{"dataset": "short read English sentences (LibriTTS-R)", "train_examples": 26041, "n_mels": 64, "norm": "batchnorm", "channel_attention": "se", "depths": [3, 3, 3], "stem": "single", "residual_init": "none", "optimizer": "adamw", "beta1": 0.95, "grad_clip": 1.0, "batch_size": 256}
Rows from block 2 of a small CTC audio transcriber, named by matrix and row number. Rows with one number belong to one channel. Each number is 128 + 32 x the weight over its row's rms, rounded and kept within 0 to 255. All counts start at 0. Numbers have three digits each.
After each channel's rows are labels from the 100 clips, of 14848, where the channel reaches its highest value: "strongest on" is what is common among them. Only what is clearly more common there than usual is listed. The data: short read English sentences (LibriTTS-R). In brackets: how many of the 100, against the usual share in percent.
# convs0: first width-5 conv (model.blocks.2.convs.0.weight, 128x128x5, each kernel summed), inputs 0-127
# convs1: second width-5 conv (model.blocks.2.convs.1.weight, 128x128x5, transposed, each kernel summed), outputs 0-127

convs0.98:121067128133114129162112128109118121096124128176133133145128136156128137113111124128086128117029115131077164079181145125127189101130103140116126157177085255083089128137179041128136126137098147203135127129136080130130134184128170109143156088100053143094128147128078139024120136130127123127074135128116140143152135155135110127165163078133125127130131127059136129129162144109105140130095
convs1.98:129145160128088081096075092128098128141105120104136132039146127128129140136164153097139116080164093112128133139154116128127106129128123157086111111049153149125137118095121000139128127127106148132074136129089121123128147125129139128130099123135124127130186139127145126128130128133126133124130132128092138097127123133129164130136120130000125119123128113124106104139128124021154125196107
strongest on: voice: male (88 vs 46.3); the word "to" (45 vs 14.7)

convs0.57:127137142127124131104130119155128089124126090130128096127115131096140127128115110156106122142124054128126128188177155129127003131060084115129117127128129197138116121125116128131121104125128130144111125124121141114127104129126132088079124128125133129162117035128096058133119167177128184126167127128128121127128158129090077150138125128123000121106135142126167044125128122158140164132132
convs1.57:129126144129127152129129135072125128128153127130128182119151127132131119137126067038162158116135128130128128026126128178127146133000153113119121125140117154147128126129139181155121110126128127128127125146129128128116035147128133138155112164128154107124111129128128140107211122125128106171100121114105125155118122125129119129133145120132095176081127231125000132141128104132126111098132
strongest on: voice: male (77 vs 46.3)

convs0.60:106126179128127106114102125133141130131150121140124129132200133127128132126115130128131125134000113128116128142149130158122125092126131128129119127128142128111128137071144128129128130126135143033059128096077138152008117128085109081128121129126135130128127112124100128029123130133127114081131008126146082117139127125130121209090123129128128110144128130127128197124128112031126148121161
convs1.60:129003087132128128129128128133127129127137128128128128132128137149092195129113127120169129129125128135004128129149128127129137128123129128117131157128091132128153128158128128128130116128140128115140052184128136128109128128128130141130126129111128132112128098128129152158172127129190129128127001134135141227128129132125128129129128132127233166126000091132147133130128127129109128115128
strongest on: voice: male (74 vs 46.3)

convs0.7:127098103132174134124130081172115130132100127127135196047125121058094134130179128184084119193131012121123194135132134123144131172130097138181114134125117096117127136130128129134152094128134140106120129136142059133119131131184151121153136177148140116132125090119054184148110163131132154118111068129037132193114127131128136124122156116112164219128122112134183174128133141072132102149085
convs1.7:128126139078095131125136164128120116110135070128125054101138070140150132110058169117118124145068123095129132128113127123128128125103129146140117129100208135112125142041121130114137123128114141128128126118110158086123107129016115126128079087117142116070099111111134129129169126061114149132086125128129128119224129100120158083136036133123126132117129154000077138095106115142130135127128
strongest on: voice: female (98 vs 53.7)

convs0.75:157183255127198148158157146135131124125115122104122126157126112136035127127154134150104131131138140136158000139128113120120114112119115140082132128130147092130128151126130101120117127145111143255119119128159065157128134134109128148123128131120180130110128138123134130123126128105133000112117120126123173128128148103128123116160128137128127120138129152169107083172121143128129109141138
convs1.75:095132124255075107128112128167134127114112121122128134129141137000151128129147159128105125127129140129131165128128129132120134120134135132129123126128127107107128110121133129136066126126124125179127128129136128115139128127078140129129128124138128139155127128072122099124089127138133142128129255132075139127128121134137225129128123099128130121130113129128128128119189165200128128120128
strongest on: voice: male (82 vs 46.3)

convs0.3:147126000128129128057127135126069127130135128130170124123126136127145130132128135176121077104133114129117108188138172129117161127158128084139115128127114129137125119027103054129126129130110104024068129128131130127169042135096128111123126127130048115127173129155155169122111119133128064129130148128130127128104103129060128136131050117084139128106124115042128129129130094127136115128135
convs1.3:165124122127165126156162196139158128126129134106114125135123173109161127103117133120125174155128082165120152087126144134162104163140151067129194183164125120121068148163079102131032108151144140128223154128135125100127209117122134083128168132128174137126125088127148106148112154036137138115129107125122160150130128016185115149128161139139128089140117094143042128130101138130071157112149
strongest on: voice: female (99 vs 53.7)

convs0.76:115134115119107116158118135134125128121127094130060116124127129129125127136107105129123117198128122169135062124146193118131095105128027123127095122127070103097122130113139111178131122145116129150156128181124125123149145132122138081024119129126000108143129139121129124079089129118128128142187132122120104128137069176167207095151151111136154120145147128129127193075127125133143138128160
convs1.76:127126130208117129125135086127126107122129152124173152130129128075088127121132139128129124118129111094131000137126101126129106135137117245117132131099147128144140154138128118130128097083118131248128135074083143128196113095128098158147127095127121174102126126128161135148095130090114122094220128125116095128128056116120023097112107111125108127128194104140111123147127139124129101128082
strongest on: voice: female (96 vs 53.7)

convs0.112:128123090127108131116129092105137128137128123070126131128099108169129114129124112091138162129128117154104165078127148163124099133152171116127087127077123177105115132103048119128123163115129155075094128137128087086113138169144129125077128127130076125132129123127133170131127122031128127119127143148000125128129131083136133127128205131093223127130130106140110118124150132129037175130140
convs1.112:129123122127143141127119124136116159128121132159116135158087125125127101109127127057137078128126128126125105136135222128144136128130091241122153144162136129164134114065118148058119130149124124127102130128130140122104098185125124129131130010128080120128105102128127078031129155202122133061130106127155145116157130157127119029119155128207121141098127206126086128173143128112126161115145
strongest on: voice: female (100 vs 53.7)

convs0.117:108095135127110175102126136145112081123129132142131141133121128127136127168112132128065129120089115126135127172160129162127141091137134119041128146141111159145135124111151128127129104136154129144122126135128184129072181169128150151105094121133128154009129112098114123105160036112126135131119000128130130128128052181141140130081130112150127128058127128128161123126100109131118037129119
convs1.117:148131151128106155134133129096129117122054021125118126150128118128112127130135126135228110128129119039111128145083170102129125115173107093133091102079137009131128129124113119077255121120128124105127132109128116134127118124124113065142127134201119116156130139127121104132130213116129141112104135123100106129210180138115113110131129132113124128125162128107146130138129133098084067129137
strongest on: voice: male (88 vs 46.3)

convs0.48:129086127126062155126130098139123127128131085122123126133121128128126129092125132128116149144089226136135143186135105113135117134127026150111137086128135110158127170127000075128120129135086138176136127120127147121122148132124032128127126124143135128129127138130154128128125141254130118127166151116147127127141104003147128144127137143204128122134189118121109127099128127130131166131127
convs1.48:108135126129144157131125115086112127137245137120109084090099125132126124130067063128126134164186183104167132115064140129130136139082158120118163131178122126150129126121176130127133118083154218164131123082127102116086087148130132198076123170128150130140014132149139128123143138131135162135082162128130148158079076196131127126126123077128120121128096126064096174109127125136124057143091
strongest on: voice: male (80 vs 46.3)

convs0.123:137165136128128132136137000101191086074123204128113112154066121100089125127119108090119128106128103119130146013066114093128129123098123161097148128096127148131129132159136149154121108128129093135115129128106135136128200162122047130113161133121127128104122092114065133134120133119124199130178136129126149128128127133203127109141062122130126128125159128185129128127125138137130036128050
convs1.123:121124063132132132228113223123121152101154150101114126071188128125110125093155164229126118146109124139134135137120199136145139129178148056133174071155136116119154130122111128141060127167136083133149128036094115129087112124127118071050112190129127080124149124103126085130120101131118102129128165156124133197128107129101135131117141122134153108137144132119129116207126132167171134144141
strongest on: voice: male (93 vs 46.3)

convs0.10:134129136128162142133145133124021145088066205130185128141072127143146126111090141108121126073154128128132126117101089121127127148129130137088132134124153124133146130186126085211132059157123153208139152117104173142127098135090103154131189094136143109129130132117095128015128098086125129128156016125128144128128106139133095145198115153143100110137147154136107130130091132143099057128091
convs1.10:080127145217123121125120128143193110028096135130104128117122127129128133152126127197095119085113164127095128132118127113100117040128123111115085122127090130057116129144137105116081183122085127123117141129121128135057122122097130129143018143138109128195127119126129115121095093128130131128129140127066110092126127126095233128113087094140131128136147131118173148129128129146133241133183
strongest on: voice: male (74 vs 46.3)

convs0.104:126130166127101144096129127130098117129146132073142149078147126124109128091126157193086103125076131035164151143160128114121123126118082130117131130129142181121136130087161128126087123169128131158129128049062127077106126112120128131127008133133128079127128123130125083117129128110172130128157036128162018128128172128125128152151069129157118131120156148128128149112127071129153128128019
convs1.104:137123128127129128128128128121128138139144128124127128129145128129094195127119122127132129132183148128099129158138128130128143128118130128188139123127073127129127111135145154128130131103136129128156110255128130127128109150197130157122207127132127128138128000134128145255128129139127128175128130140138133134088133125103128128128176131128166162133110127142255144139127128134097135107129
strongest on: voice: male (91 vs 46.3)

convs0.111:097154141119137163152158123112157128115087131130137144129123103131125127192130125139055026130129147124127137091153137122075173102114123126117131124174187097162127139016108087126120129126129129130138114105152130207136124127127129109125090175090069124107117133147167067128085144171136063126157126125148131128127196023065136137004122128129106152176124133130133121116126132124136128129106
convs1.111:129107089120133122113108122135147125134118154133127129067131127120134128123108194110126119120082116133107136152102124102093124089134045128148127184128138219102107136122120124174161105152108130070124127106116145150135088086082160128127111213110117127217129068128125132119137119132129128032132132125104171130127106145071112145125154055048031109150119146182130140079038142097114135115148
strongest on: voice: female (87 vs 53.7)

convs0.22:124067096127190132129057104120117171129176117129139145087127080145132171128139128184117128139139119108107108144067199148109129125128128128015124218121106114128124117152097128127123122085137129078145127127126133162241134127139093128125127168091119124127137117084076200140146131126128123130121124131069097190142109201072129181143133121138142127152127127070112129142109121137127096045140
convs1.22:119123123128103136122121048125127051118136128132129125077135133134126040128122123117148142131122119128094151073133141125129071126129133129184072097114130146089076143070139124131141117181135148125128132120127115093139129128146128106125125121122053068101129088130092042050107129111086087108155101120120128102128157000128133077101094179061128127059164123111124062131092142087126118128136
strongest on: voice: female (97 vs 53.7)

convs0.16:129134238098130172095151130173146123070115127130129255146135127097127092128164188023101128132128067127160174118171020127128089124140145121136127120125134112143108147140128122128130101060148128126124128127131160186099133108129125164091088114127129128129118184129124127145160133124127157144122104127138191105128127128127127139125137129087067135119133138158134132121153133128175025133163
convs1.16:134136124096142093142136124129148129117118193122122074139128108120132087104106129147080120130075143123128082127118130139084133101140129132131127123128115154131060070122131138157130142146050117084129131125122092103210134098169137109155084115227129127156127129128129162138124133124000113126033216126130129136144128164223117130131128128129085140120126060116105130136134116130116081124190
strongest on: voice: male (77 vs 46.3)

convs0.54:129132158127097127146117116156187089130130105145016114088143108139147126139138098120128128123121035110124130116128156128129129125049059154129127089129118139142087141064098168123139110119147181130131090128152128128133040128129143129129132102127139153124129127115096000112097130144119132090126126110141125091128167148124112052124155130123100145124128139184129129134167193145123150133097
convs1.54:127132133128151140133118167025124136127128142158122127129140143164128141095127132037131124127194156224125124119119099129136134121084234131138138104127170129084142130206127124185130089128128152132178085229139118131053150123150128129128107123114130126072128126116147168127178131185121122118136116129145164195116117184138133149195129124127162128142041127103120142157126083133129127104128
strongest on: voice: male (99 vs 46.3)

convs0.106:000044159128088133139019127124126098126106092132118129127150122129145160151132088124127129129169147129127200131131148153149137093072141124110127128146105125120075170116142146100190128141127064128126236132064157148142141137129095125128123128128127125121130133143114128127152130129170094130154100127161126116132149122128128128127092133126148201131129063030137130138129107129087101119070
convs1.106:206159149099131000127173111180132114129130132104164109114166137130127077122122144138145126106128137137140065129101111077166128130179117128106128126126135097110113146127086079146126124099128106139130128127128159099129132128128123089129099129144135112127127095126112131128123117128125105117126203066119139130139166125117088061069144143129099124086141198127086099022119092122147132226150
strongest on: voice: male (81 vs 46.3)

convs0.90:107114127095106159130118156167118131140041084127167152129151127127095139126129128134173117096119132142111072128000132130100149127128135054123069129132092139096098144160157105019121199148128128078114128146128158110127130130145141099132104124127118126130126129128107119141126146128142140127125116129121128129128127001093108138067141114003126139121106126126128175172170128131139132121126
convs1.90:154087204191135116089097128169121116136115089185119128127126148163103126160146128128134107138123134116127129133126115119136130216133101141150187130126151131121099125078119128167134120102120128142138137144126129185125141125129105079100163130130174144129140100127115086129152103131255111139130141127129125168137129126172255135149125081145139097137196127135132132117120161047101133134151
strongest on: voice: female (96 vs 53.7)

convs0.89:113117179128140129139148128127133094125174115130116104124188130175171124129128105115137127137131115094133160055121103122118120130119000130123091116152103087114126081175078129104133120150081117137134128124128206095130165150129136102121124168121173134100117132191143086138129095103127155132179137125149139128125131022116128122103103151159088142114133109125127129121136184139210000128160
convs1.89:135129163089145149185126102115127129128125138121112100137105128069000115128118081139129115120127147152131114119140126133106147112138129083128150106121126221125128128128152127166077048129125119170142134137161106127117140054122146103131116129129128108156106146140047118150113131128145059131126124122127118144136117175127147129161030123130133118162131171118093071131128117141121102149149
strongest on: voice: male (89 vs 46.3)

convs0.110:127128139128127124059127134149143147229148070118163109081180130129101127169126123133114022127117180121047130101120112108127139126092126128089130126139110119125128151129143000133116117134114128109154122127116185128168114132114127173127145065090128157127082122112112126112102125128128111085051135157061128128128140182134059127124134073117117138127132130132161128131097103147112119119111
convs1.110:128127131151129089189120066167128117140139129132109121131111108127131135171080139145141204091124119136161125199102103124066128084137055125074126112088153144136131129125068139197130129129122145127129128138101125134126128073128127129137051143255021113128175128132077134145138100152125132138132135132133125128157165082187160134191128133155136128153193127131090120092130131126136052132121
strongest on: voice: male (79 vs 46.3)

convs0.120:086126128121164121169127127129132128141000126129106137131193128128133128127084084129157129121115123130132128113115128128130101134110127113113000128116126168114137157105129109136128148135092111138108127134133127128001131138127127130108103157107039092132128129101116157109128194129135128128117139128131101104095113050129127125092131128152125129154115108126128133143124149128158138127149
convs1.120:129083153176133123125160125128124129212217183131123128139070128177124142158131067112122107140104133121121127128128154132128146139141129129084178189143132183127126082126125130133204075082126142155127128122138146184107120107129124128133111148084138156129128084167169122079224128128136126135121135151128163248072128136128126149107130068104128128151091097121131139140124126140102172018105
strongest on: voice: female (92 vs 53.7)