config.yaml
model: "CTC audio transcriber"
dataset: "short read English sentences (LibriTTS-R)"
n_mels: 64
input: "log_mel"
win_length: 512
tokenizer: "char"
vocab_size: 32
arch: "jasper"
widths: [128, 160, 192]
init: "xavier_uniform"
residual_init: "none"
beta1: 0.95
eps: 1e-08
lr_schedule: "poly"
weight_decay: 0.1
Rows from block 4 of a small CTC audio transcriber, named by matrix and row number. Rows with one number belong to one channel. Each number is 128 + 32 x the weight over its row's rms, rounded and kept within 0 to 255. All counts start at 0. Numbers have three digits each. After the name is the row's rms in percent of the matrix's.
After each channel's rows are labels from the 100 clips, of 14848, where the channel reaches its highest value: "top examples" is what is common among them. Only what is clearly more common there than usual is listed. The data: short read English sentences (LibriTTS-R). In brackets: how many of the 100.
# convs0: first width-5 conv (model.blocks.4.convs.0.weight, 160x160x5, each kernel summed), inputs 0-159
# convs1: second width-5 conv (model.blocks.4.convs.1.weight, 160x160x5, transposed, each kernel summed), outputs 0-159

convs0.106 107:165123089182131178108169132110100119136088138128133102102122092128031061072127129124112048142123089115089128115133127158095120127121133109130165067125125135153129133139134120136153156133120121137123128127133097128144130087127128131163078177190080122110109118144128122127124154117115129063204129116189134129146130128135131152129127129119111136115148144178000123123048079099147132105116125143128125128128174128078128119148149128169125154062071100133127118000128171128125126082125124
convs1.106 105:086067156130081116127125131079131168078140143095136132124122128105128151161131151098118075131130094128033126148122053097138054136079061129121066049080097132122113021137129061124130145100154128116103112126137127128133129106129182128089114116113141075023140129110116120125156126090059097121171121115106127138127088128127103085088117159132119116146163109112105210128147106126131122125125125109137151141122125163104056130131132116117047124123189124131162127125121132038145170119127131
top examples: voice: male (82)

convs0.11 096:133139167140132121128117115114131129093115115127101124098144128154137130117079167114126211136138099134129092127124120099121129125135151074141107255128176132101103161134130084150124117129154138110128129128120083094119059123124066158130141086054132154102138144084131061095128088090135126148150125100221145142000159116126080128124126167099161192125141129112095144131151133089105094135083115082105127139092163109063128112131121116128185127127128140148125209041177156128132117146111130
convs1.11 111:119086120067128161129129060128126098130128118149127137131088128009105133129115126106203121056130120051084113101119120088106107112125130126014135088130136128127113130131144128086099129044138128130135122099157119129056094106107116095126102129143105061128030128067124217128131121127141105132100101148110128048131125126088168124125133126128109127113126134082127128135132018140131112128120128121131090104095147125142126136094120113129120136058081069102127129128147109142096115118127084
top examples: voice: male (81)

convs0.58 119:131128033141093131072128126115154105124156131128053128144127136000102087125115086134093102124132149128093128127127127132128131073116195128112133131117136119124130129134090116117132101127128088128022092134129128127126132125092128056128128130128135110128143127086129124106150131126086064123125125121129132118168112020131120211116137120129160134147143126117138121094127129122110100100097128112041127000128143136101128140114178129082130124097143103109117112128111094131127053037153128
convs1.58 089:137153156032110128122122136155086132114131106110108035000131144123127141110130156131202133131128099133149130127129127131133128133125000130127140131132132128128128090135134124115128125133093043066072127161127154091130108129137102126132118135157129122128127132129126127150128107129175167127150128121136132122080131128131108126131129121129130128069121100127098126143128129126130145179128124121133128128133105122079137073096144124102128169128128130102125215129114140130136205201088129
top examples: the word "i" (44)

convs0.49 088:135120138100129015135121144150136130107114106117123097131128117128158103118122127114084094126105130134109076042102135130096084126137063082128128109121084203102133128123128211164000069038134093110069132134133128144128145122133117128130134130128073136134122120153124082125124149103164131110147138129118051118103113124133141121129128162132098150135129097115153121139169165140153117124035127126100129105142142132128087133137129048133140122147129127166129170127156127140089138103127095
convs1.49 090:127134130129126129134129092101210118028131107129121128122133091153125102141073133154128142144102127156061160136134134122128130133060062110131128120123113093151129116117074125081119145193182129129195132083097109111088112156063218135195082150125112145055097052134150094155080033151120136121157165155127155156133090144132132056126101088038101154125132117106098149097098151127109122122063120111113132128128139064092164140109127161098125121115128136131140125147132119094074137097114128
top examples: voice: male (79)

convs0.51 104:128142122100112149100121129242147131135135120149121150127055155128147199092154128106149135128185162161107113127125128155147136112128125137130134129128150128132123139096122129085103126176130152128129124129128095107107066125127112144142129100119079124127144055089063120100158129099076126134129000102120128124117128099123128153121126120124118127141000129106058182127130150172125096125126132129143128151122114021147128133079113137048088133096127107050133121128081124128139127125134146
convs1.51 147:125129102110065142111128121163058088130119127128128126123083129127131128134128110135135126119129052121108151117127121132129128121138129095105129141129028128137102128021126128129090127128128129129128129127082127124039128122115130125117130139102108127128129150147124113119128130125144152129118115131158113111096122127074138131128087164132115146132020122143119088128080130141126126124127127136089119055127066101122135144000114128128174124125119065000131133128124128127134117164094128
top examples: voice: male (72)

convs0.53 100:067132000132170077111163135142057115131134138026120155189126116008128131112135124112120188147107146129122131128134129148131065130161130129163125124131115141151128126130174142110120122138130166129126115125128110147125124152126149128117085117128064128128133126112126087124128117133108089106138069124144129147109178160097129131084144129122144126127136062094058140070129121123110117122116061151134128088128127133128128124143127123127100109138114130074120079128073101137062119000110109
convs1.53 095:082165145109128128111117119154123132091138156128136141024123125000150096140143121148163131123158137144140142129131130081127137169130128022136129118070193126129073132227114129127142139125060132118072117132138140001132128128132129126146116124128132060123122000132144128119061115128128129116106121185100128124154128129117130130127128101143119085128140128139128130117122131126152061117131106122091092140129113103158122133126143120126129112133131124127156178131107132094151136108135081
top examples: the word "you" (45)

convs0.111 109:126134005161096109127185056141130122140128126131138155134121129130094051042141118149129128147126126142142128132131104103121172129127066120153090128130120097066112128123130118127109120123129134132122128136097124140118113113141128111124127082069114119024132127096124098074154054179127128139130129115192130120125128133147071180146138147128125071132105156131084093073127102122165128116084162146146141071101131108127127129160137128159076096091163134111122106017133073142130146006131128
convs1.111 121:124114127041150110126134160089133124138108208127128130111134140094122162113117128129142113107063128104106110152130085135120130144127112134129032148117128151121099128128146128123127062138130085132085129129125094133119134115136228125152131127082121129005160130112051107174116127133129129142130131161142128127124125160118092127151122134167099112121081108125125127128154006101148130155122109128025171127089102126129017131130123079129133173126125132130129153058087204143121167125130129
top examples: the word "you" (33)

convs0.16 085:153160127118111127152151144117136135171143122019132114120129128132122122137062127147128115081111099127131117129131065104128144124129179117127135129129101122141112039204135141120131143135073127097108133147088116120159092171076107137120143141124082146135168127135116101101127134149129125126214128178125131000142093125127131141115136062111110135121098100000117120134129120069190047122168050108092134172129128134117117127160076142139099131141130128124128138124128108137104121129162097
convs1.16 105:129124113218140143128098128135122133056144125116046095115121139131193123131131122130093095123127128128147126108021092137136128116118114106145117124129127111106127100116126134030122091134108125043111130123154073126135130134148129116128114151143101076148123128113129240129128130089010122137129125060125079140135110131091144130074129114145086082115140116129196139000154086128136147153140128116129117097120133141137127079135135132157133077110082130137151091127087113135117124091125123
top examples: the word "to" (40)

convs0.126 107:137127124119126118128115127118127128129148093116143136110132144129083128132165129123126128121044179124052044128130061132118138219157136111140164090145137152111130194131128130128134153156055086126170125132125145162116127067112139122099109131139132109130150098065126127155128130134108095124121128125135092135127143125129130128127143140088099074163136138127149146123124133066000080124127105122123117132129164024106100128144133128154083137116132171143068130129048095127128033116158112
convs1.126 081:071146085116129134118129127126127091126125061149174129146077119044117058153137119132145159123098079155084114131112158129100133128131112157113123134123127132130106043151145091126142112105134154119037023112139216106124170149120111150145139123131130057135130096138076159160135145065110138121128125142130223149123101143107118121068110128089158124132126181130133139165132104130105138114151076131219104162104152126127119124118122108125135235127108140133054123081149134098184158129124103
top examples: the word "i" (40)

convs0.31 083:024130153141127135124139103138122132110120059138083126125127157124126127146042041120124051128163146094063135129152175113056137119137072110072090128126142050035104138116148159119096169108073129125134148134142121145125116154112130123133076068103131129077129165131120112107081084187096132128129144148132113126093127057107072124136108069143113127153128196120135109212098127141093143115176123108124151130112118112090128092110123121128141139150160117097127172130087117056137092130088127
convs1.31 097:136140127128134142141114128136129133172146158126129129074112141130130113140147114149120107169120132191138126128168129129157129166131132148131156121134079128137145125104113142127048121135046130122104128136124136153051103097124150121139128125109093120162122112095180105149130131134200149130080101122136123097117103116120131096145160140155124140000175129092114106072131130100099117125013126141134125128131182118186130113126000153128071142060160106074112077130137111215105123131125146
top examples: voice: female (90)

convs0.137 110:127133127112082131128158139041131150124133122134188133114136113125127127115139124129129091124119104132137128078139128129110149131098045194130123128131135166128144166134159167072127142100129140107039132122126128181142095000124138069134133120090159127061118140146133181124130115003130135083140125204115107126157120128104113129128128139098120064141108103176135116133139018124167134127104092135119049132138132189101128148073129142116143124119148120063128119129068130132116150143125128
convs1.137 094:123142128121093119130121102096092126084029142088107101135136144109136109111127127136085120162119124131054157134121113087123129113097227109085116117122169130117136127110148162131132141154125087129126150128090122140029194088132189138126119089133069107142129137121117133118108126111149133127129167185048151162102173129173055107104117056121101124086124107122122152061100109063130145133133125129138140090166154141099128125143126051109140124089104133025153118187121067124127097048132122
top examples: the word "you" (37)

convs0.152 093:120146129101147136142162147128164096098117124141087131120142129128143151244108018187129138061128120163131128069087176141146136140129131122105117135128112093097144116042120145078130131141143140130130133100156068127101122128129127159153134097132142128126083129124115079129118222129128104155131118100127108129081104146135127118200000055153105197129140158156099118113123146138046124106159128131128131177126152133175128071076112153111135153126115060129128126125068128129128094130128142
convs1.152 090:141077103119109150120125177091074151171173135113087140053139094129143068195102105086116122184140128129159128104140093146120120129133107021103147118154135134135129138155127125131117138100069122143121129135139164128124118131095080103130115138116138145083127130107101095176134109099139158093124125112128128126123093166138124112124103118135103122131184089127129103128119123113131139144130118150177136081126117056130129129122103124022147000096127115128155126181131146010144113124127147
top examples: the word "to" (33)

convs0.122 078:131112070110162112145086111130132119111037126126127132165145121043154138130122137142114243129127165060129014128124203129127122123107128112139166067086121123127167062130129039166131064110140089129133121152132141119126077115124100122148100145128133107129127097109123138142132117101134106098088143091105138124151125139138169126128120125146094126115138088173129107136084122115185129064124163138165114133128085134056049136151176130140102155060065119185093130128115140116080111101120133
convs1.122 089:120137128123125126141000124130133126095111130133115149126104150135152130131143076132033184128159090091139116125137127043085137119086114110117099138139095125156128129097096151130153132123178180128117124126124084126132129128129119103129117067000084130115091122133061137128159174129120083129126106113131128202116123063129071240128107114132129061126130098117139122118130143149099101123103139076138118174137135132113136099062095124126163152132148103129112196116132141134137150128131163
top examples: the word "the" (67)

convs0.48 107:129144132160108107136125165076150082143131132130087128141153080122138126000105084145094136136122110133128126071072149158100132141121112136129127113139127131108125085122128124122054126126145130149128128126125049123117159098105115126126128066116130085086117122064130043128129141114135150133129134137142148151086131163130131140123124113132060133154133136135131141116127119085204121115123132147127128176132088128199128183138128140065093132136056110161126124074000074125116116129115127
convs1.48 094:137134131132092129123137134170128126127065127128132100107133140120153112130110000152129167140118149117127135129121120093119130080118119115113101140122021159156087111151136151096108124182126070125128114125234004133125087153168046127110136115130084053166052118167123082102141104137136129139152143131120149129133066127142114130117140109201094121197126130135160125130156138135093145108128132127127154125126107123162122088124169147061117134181132132149056111123118132110138128144111135
top examples: the word "the" (59)

convs0.26 087:125127135156131054125099153124128112108149113141121131112137089127172127143117081118059127157155127133127128075107134170114138130146138148164101129136133084133118064122158130236106155139125146125131113138105119133135102141131136126151128149083134118128092108135113112131125023134125122139139082089184107127102141171139138140081128119119116122124161159156182038106072119082111143113126142132106056127105178047131051127129163131092063131125135124132018091125128009164077143110130150
convs1.26 103:144126129143127123125123119159115125116134124133117113125143127095129126094136083155086168110092158162129137125118120164144125144168135087120131172163126227138136123083141083135111137120120141067145000133131095122134138138140128113060139132122123127133011137124120124117117115129118110124107177128127159154079105105121083176136132126156085137127118047195129125092116157121150101132143101130029047153128136103143127124033128078052066148150120166140105136094130130144124112115134110
top examples: the word "the" (87)

convs0.80 113:112021127067136121073127172155003034140069124080130068128134127128130114123049159104020177129129147102099129146128124134127076088133151132170130143066118196141136136132126178119147137132114146074136124131107130112125091122115127154136166123129116188118127134128129128167131095095136129122128144109129133116058110131131131130129129144128123133124044133115143142091127131145100137085097164129135153106126128126097096092135156127129138122106053124137106129128141140157133080022177119
convs1.80 086:140163114147137123015112106123125098145183107157075022142129075129041100144126121083183149130131114131134127126135070134098133208128074104017050129135127114134065108155121128087165128124139119160128108121169123116122128149070157161130141117136076059090121131151192097123094114098129129056033128123114115114148109111100128150136107129119136090098152091113113107040129127109133137122142175129142098123125119128074131107163127139127126114098131125126129124126130108150150106159120133
top examples: voice: male (79)

convs0.135 106:131131137000109129139090128063137127131128138116125120134108129128127188120125116130119124128082144131151118000128136128131120109104090125146150098128133099101093128113127134146126093116142120125047129128141129128132127064110126110183109127124061132128167133124121153143091128089125126126128189124131012129138135168130118129030125094128124150130131109129139136136135156143179097130134127100116157090000113121171128128074111117107128104136146136122094131139088126130101163127106133
convs1.135 105:152075147068125124123126053131133111115127109156127123113083043136123132130116007125112118133149131126148133003105125087092128133126134126129125126123123111131137148126110129127077034137096129128106111087127132046083138095126119124148111148133111129132102131124126082130094030130140091163130072126125115128180000091094127130094169121194127095114109112126135123127076151116106116128136110126134134133131126124132129130131130126131140027106113090153130121133128156141160124128086117
top examples: voice: female (81)

convs0.44 104:141122126094121091160146131132131133045070131003156148128127123137156154125112117044123124134131133130030114115124127187163151150129158000129144103123128150124142124126127093128153104130081096113133130134134093128150156101131153125081139157112122129126135113154135115129090125121142128123129138030101108111116107104182057131152131117132131124134160121122088023135128113120091132127115117127137132075122106192128129145148140071128179118123124139113145029104130096086065124137110150
convs1.44 077:114174045062114146139148121114175123104129127119173144059172132160135069210109137129144122161029158119159136138150130120125095126117111131106117118137103129153139140103126168110125126091117118106160132052124145118129113128084085140131092161128121126119122064129111126113130131053117182086159107114112096190177136144098115134110003206122118130159150116155075081125060112087131159165125048132124100131100151096130119109121142124049116124173158134140128169126136133134124123179138102
top examples: the word "the" (50)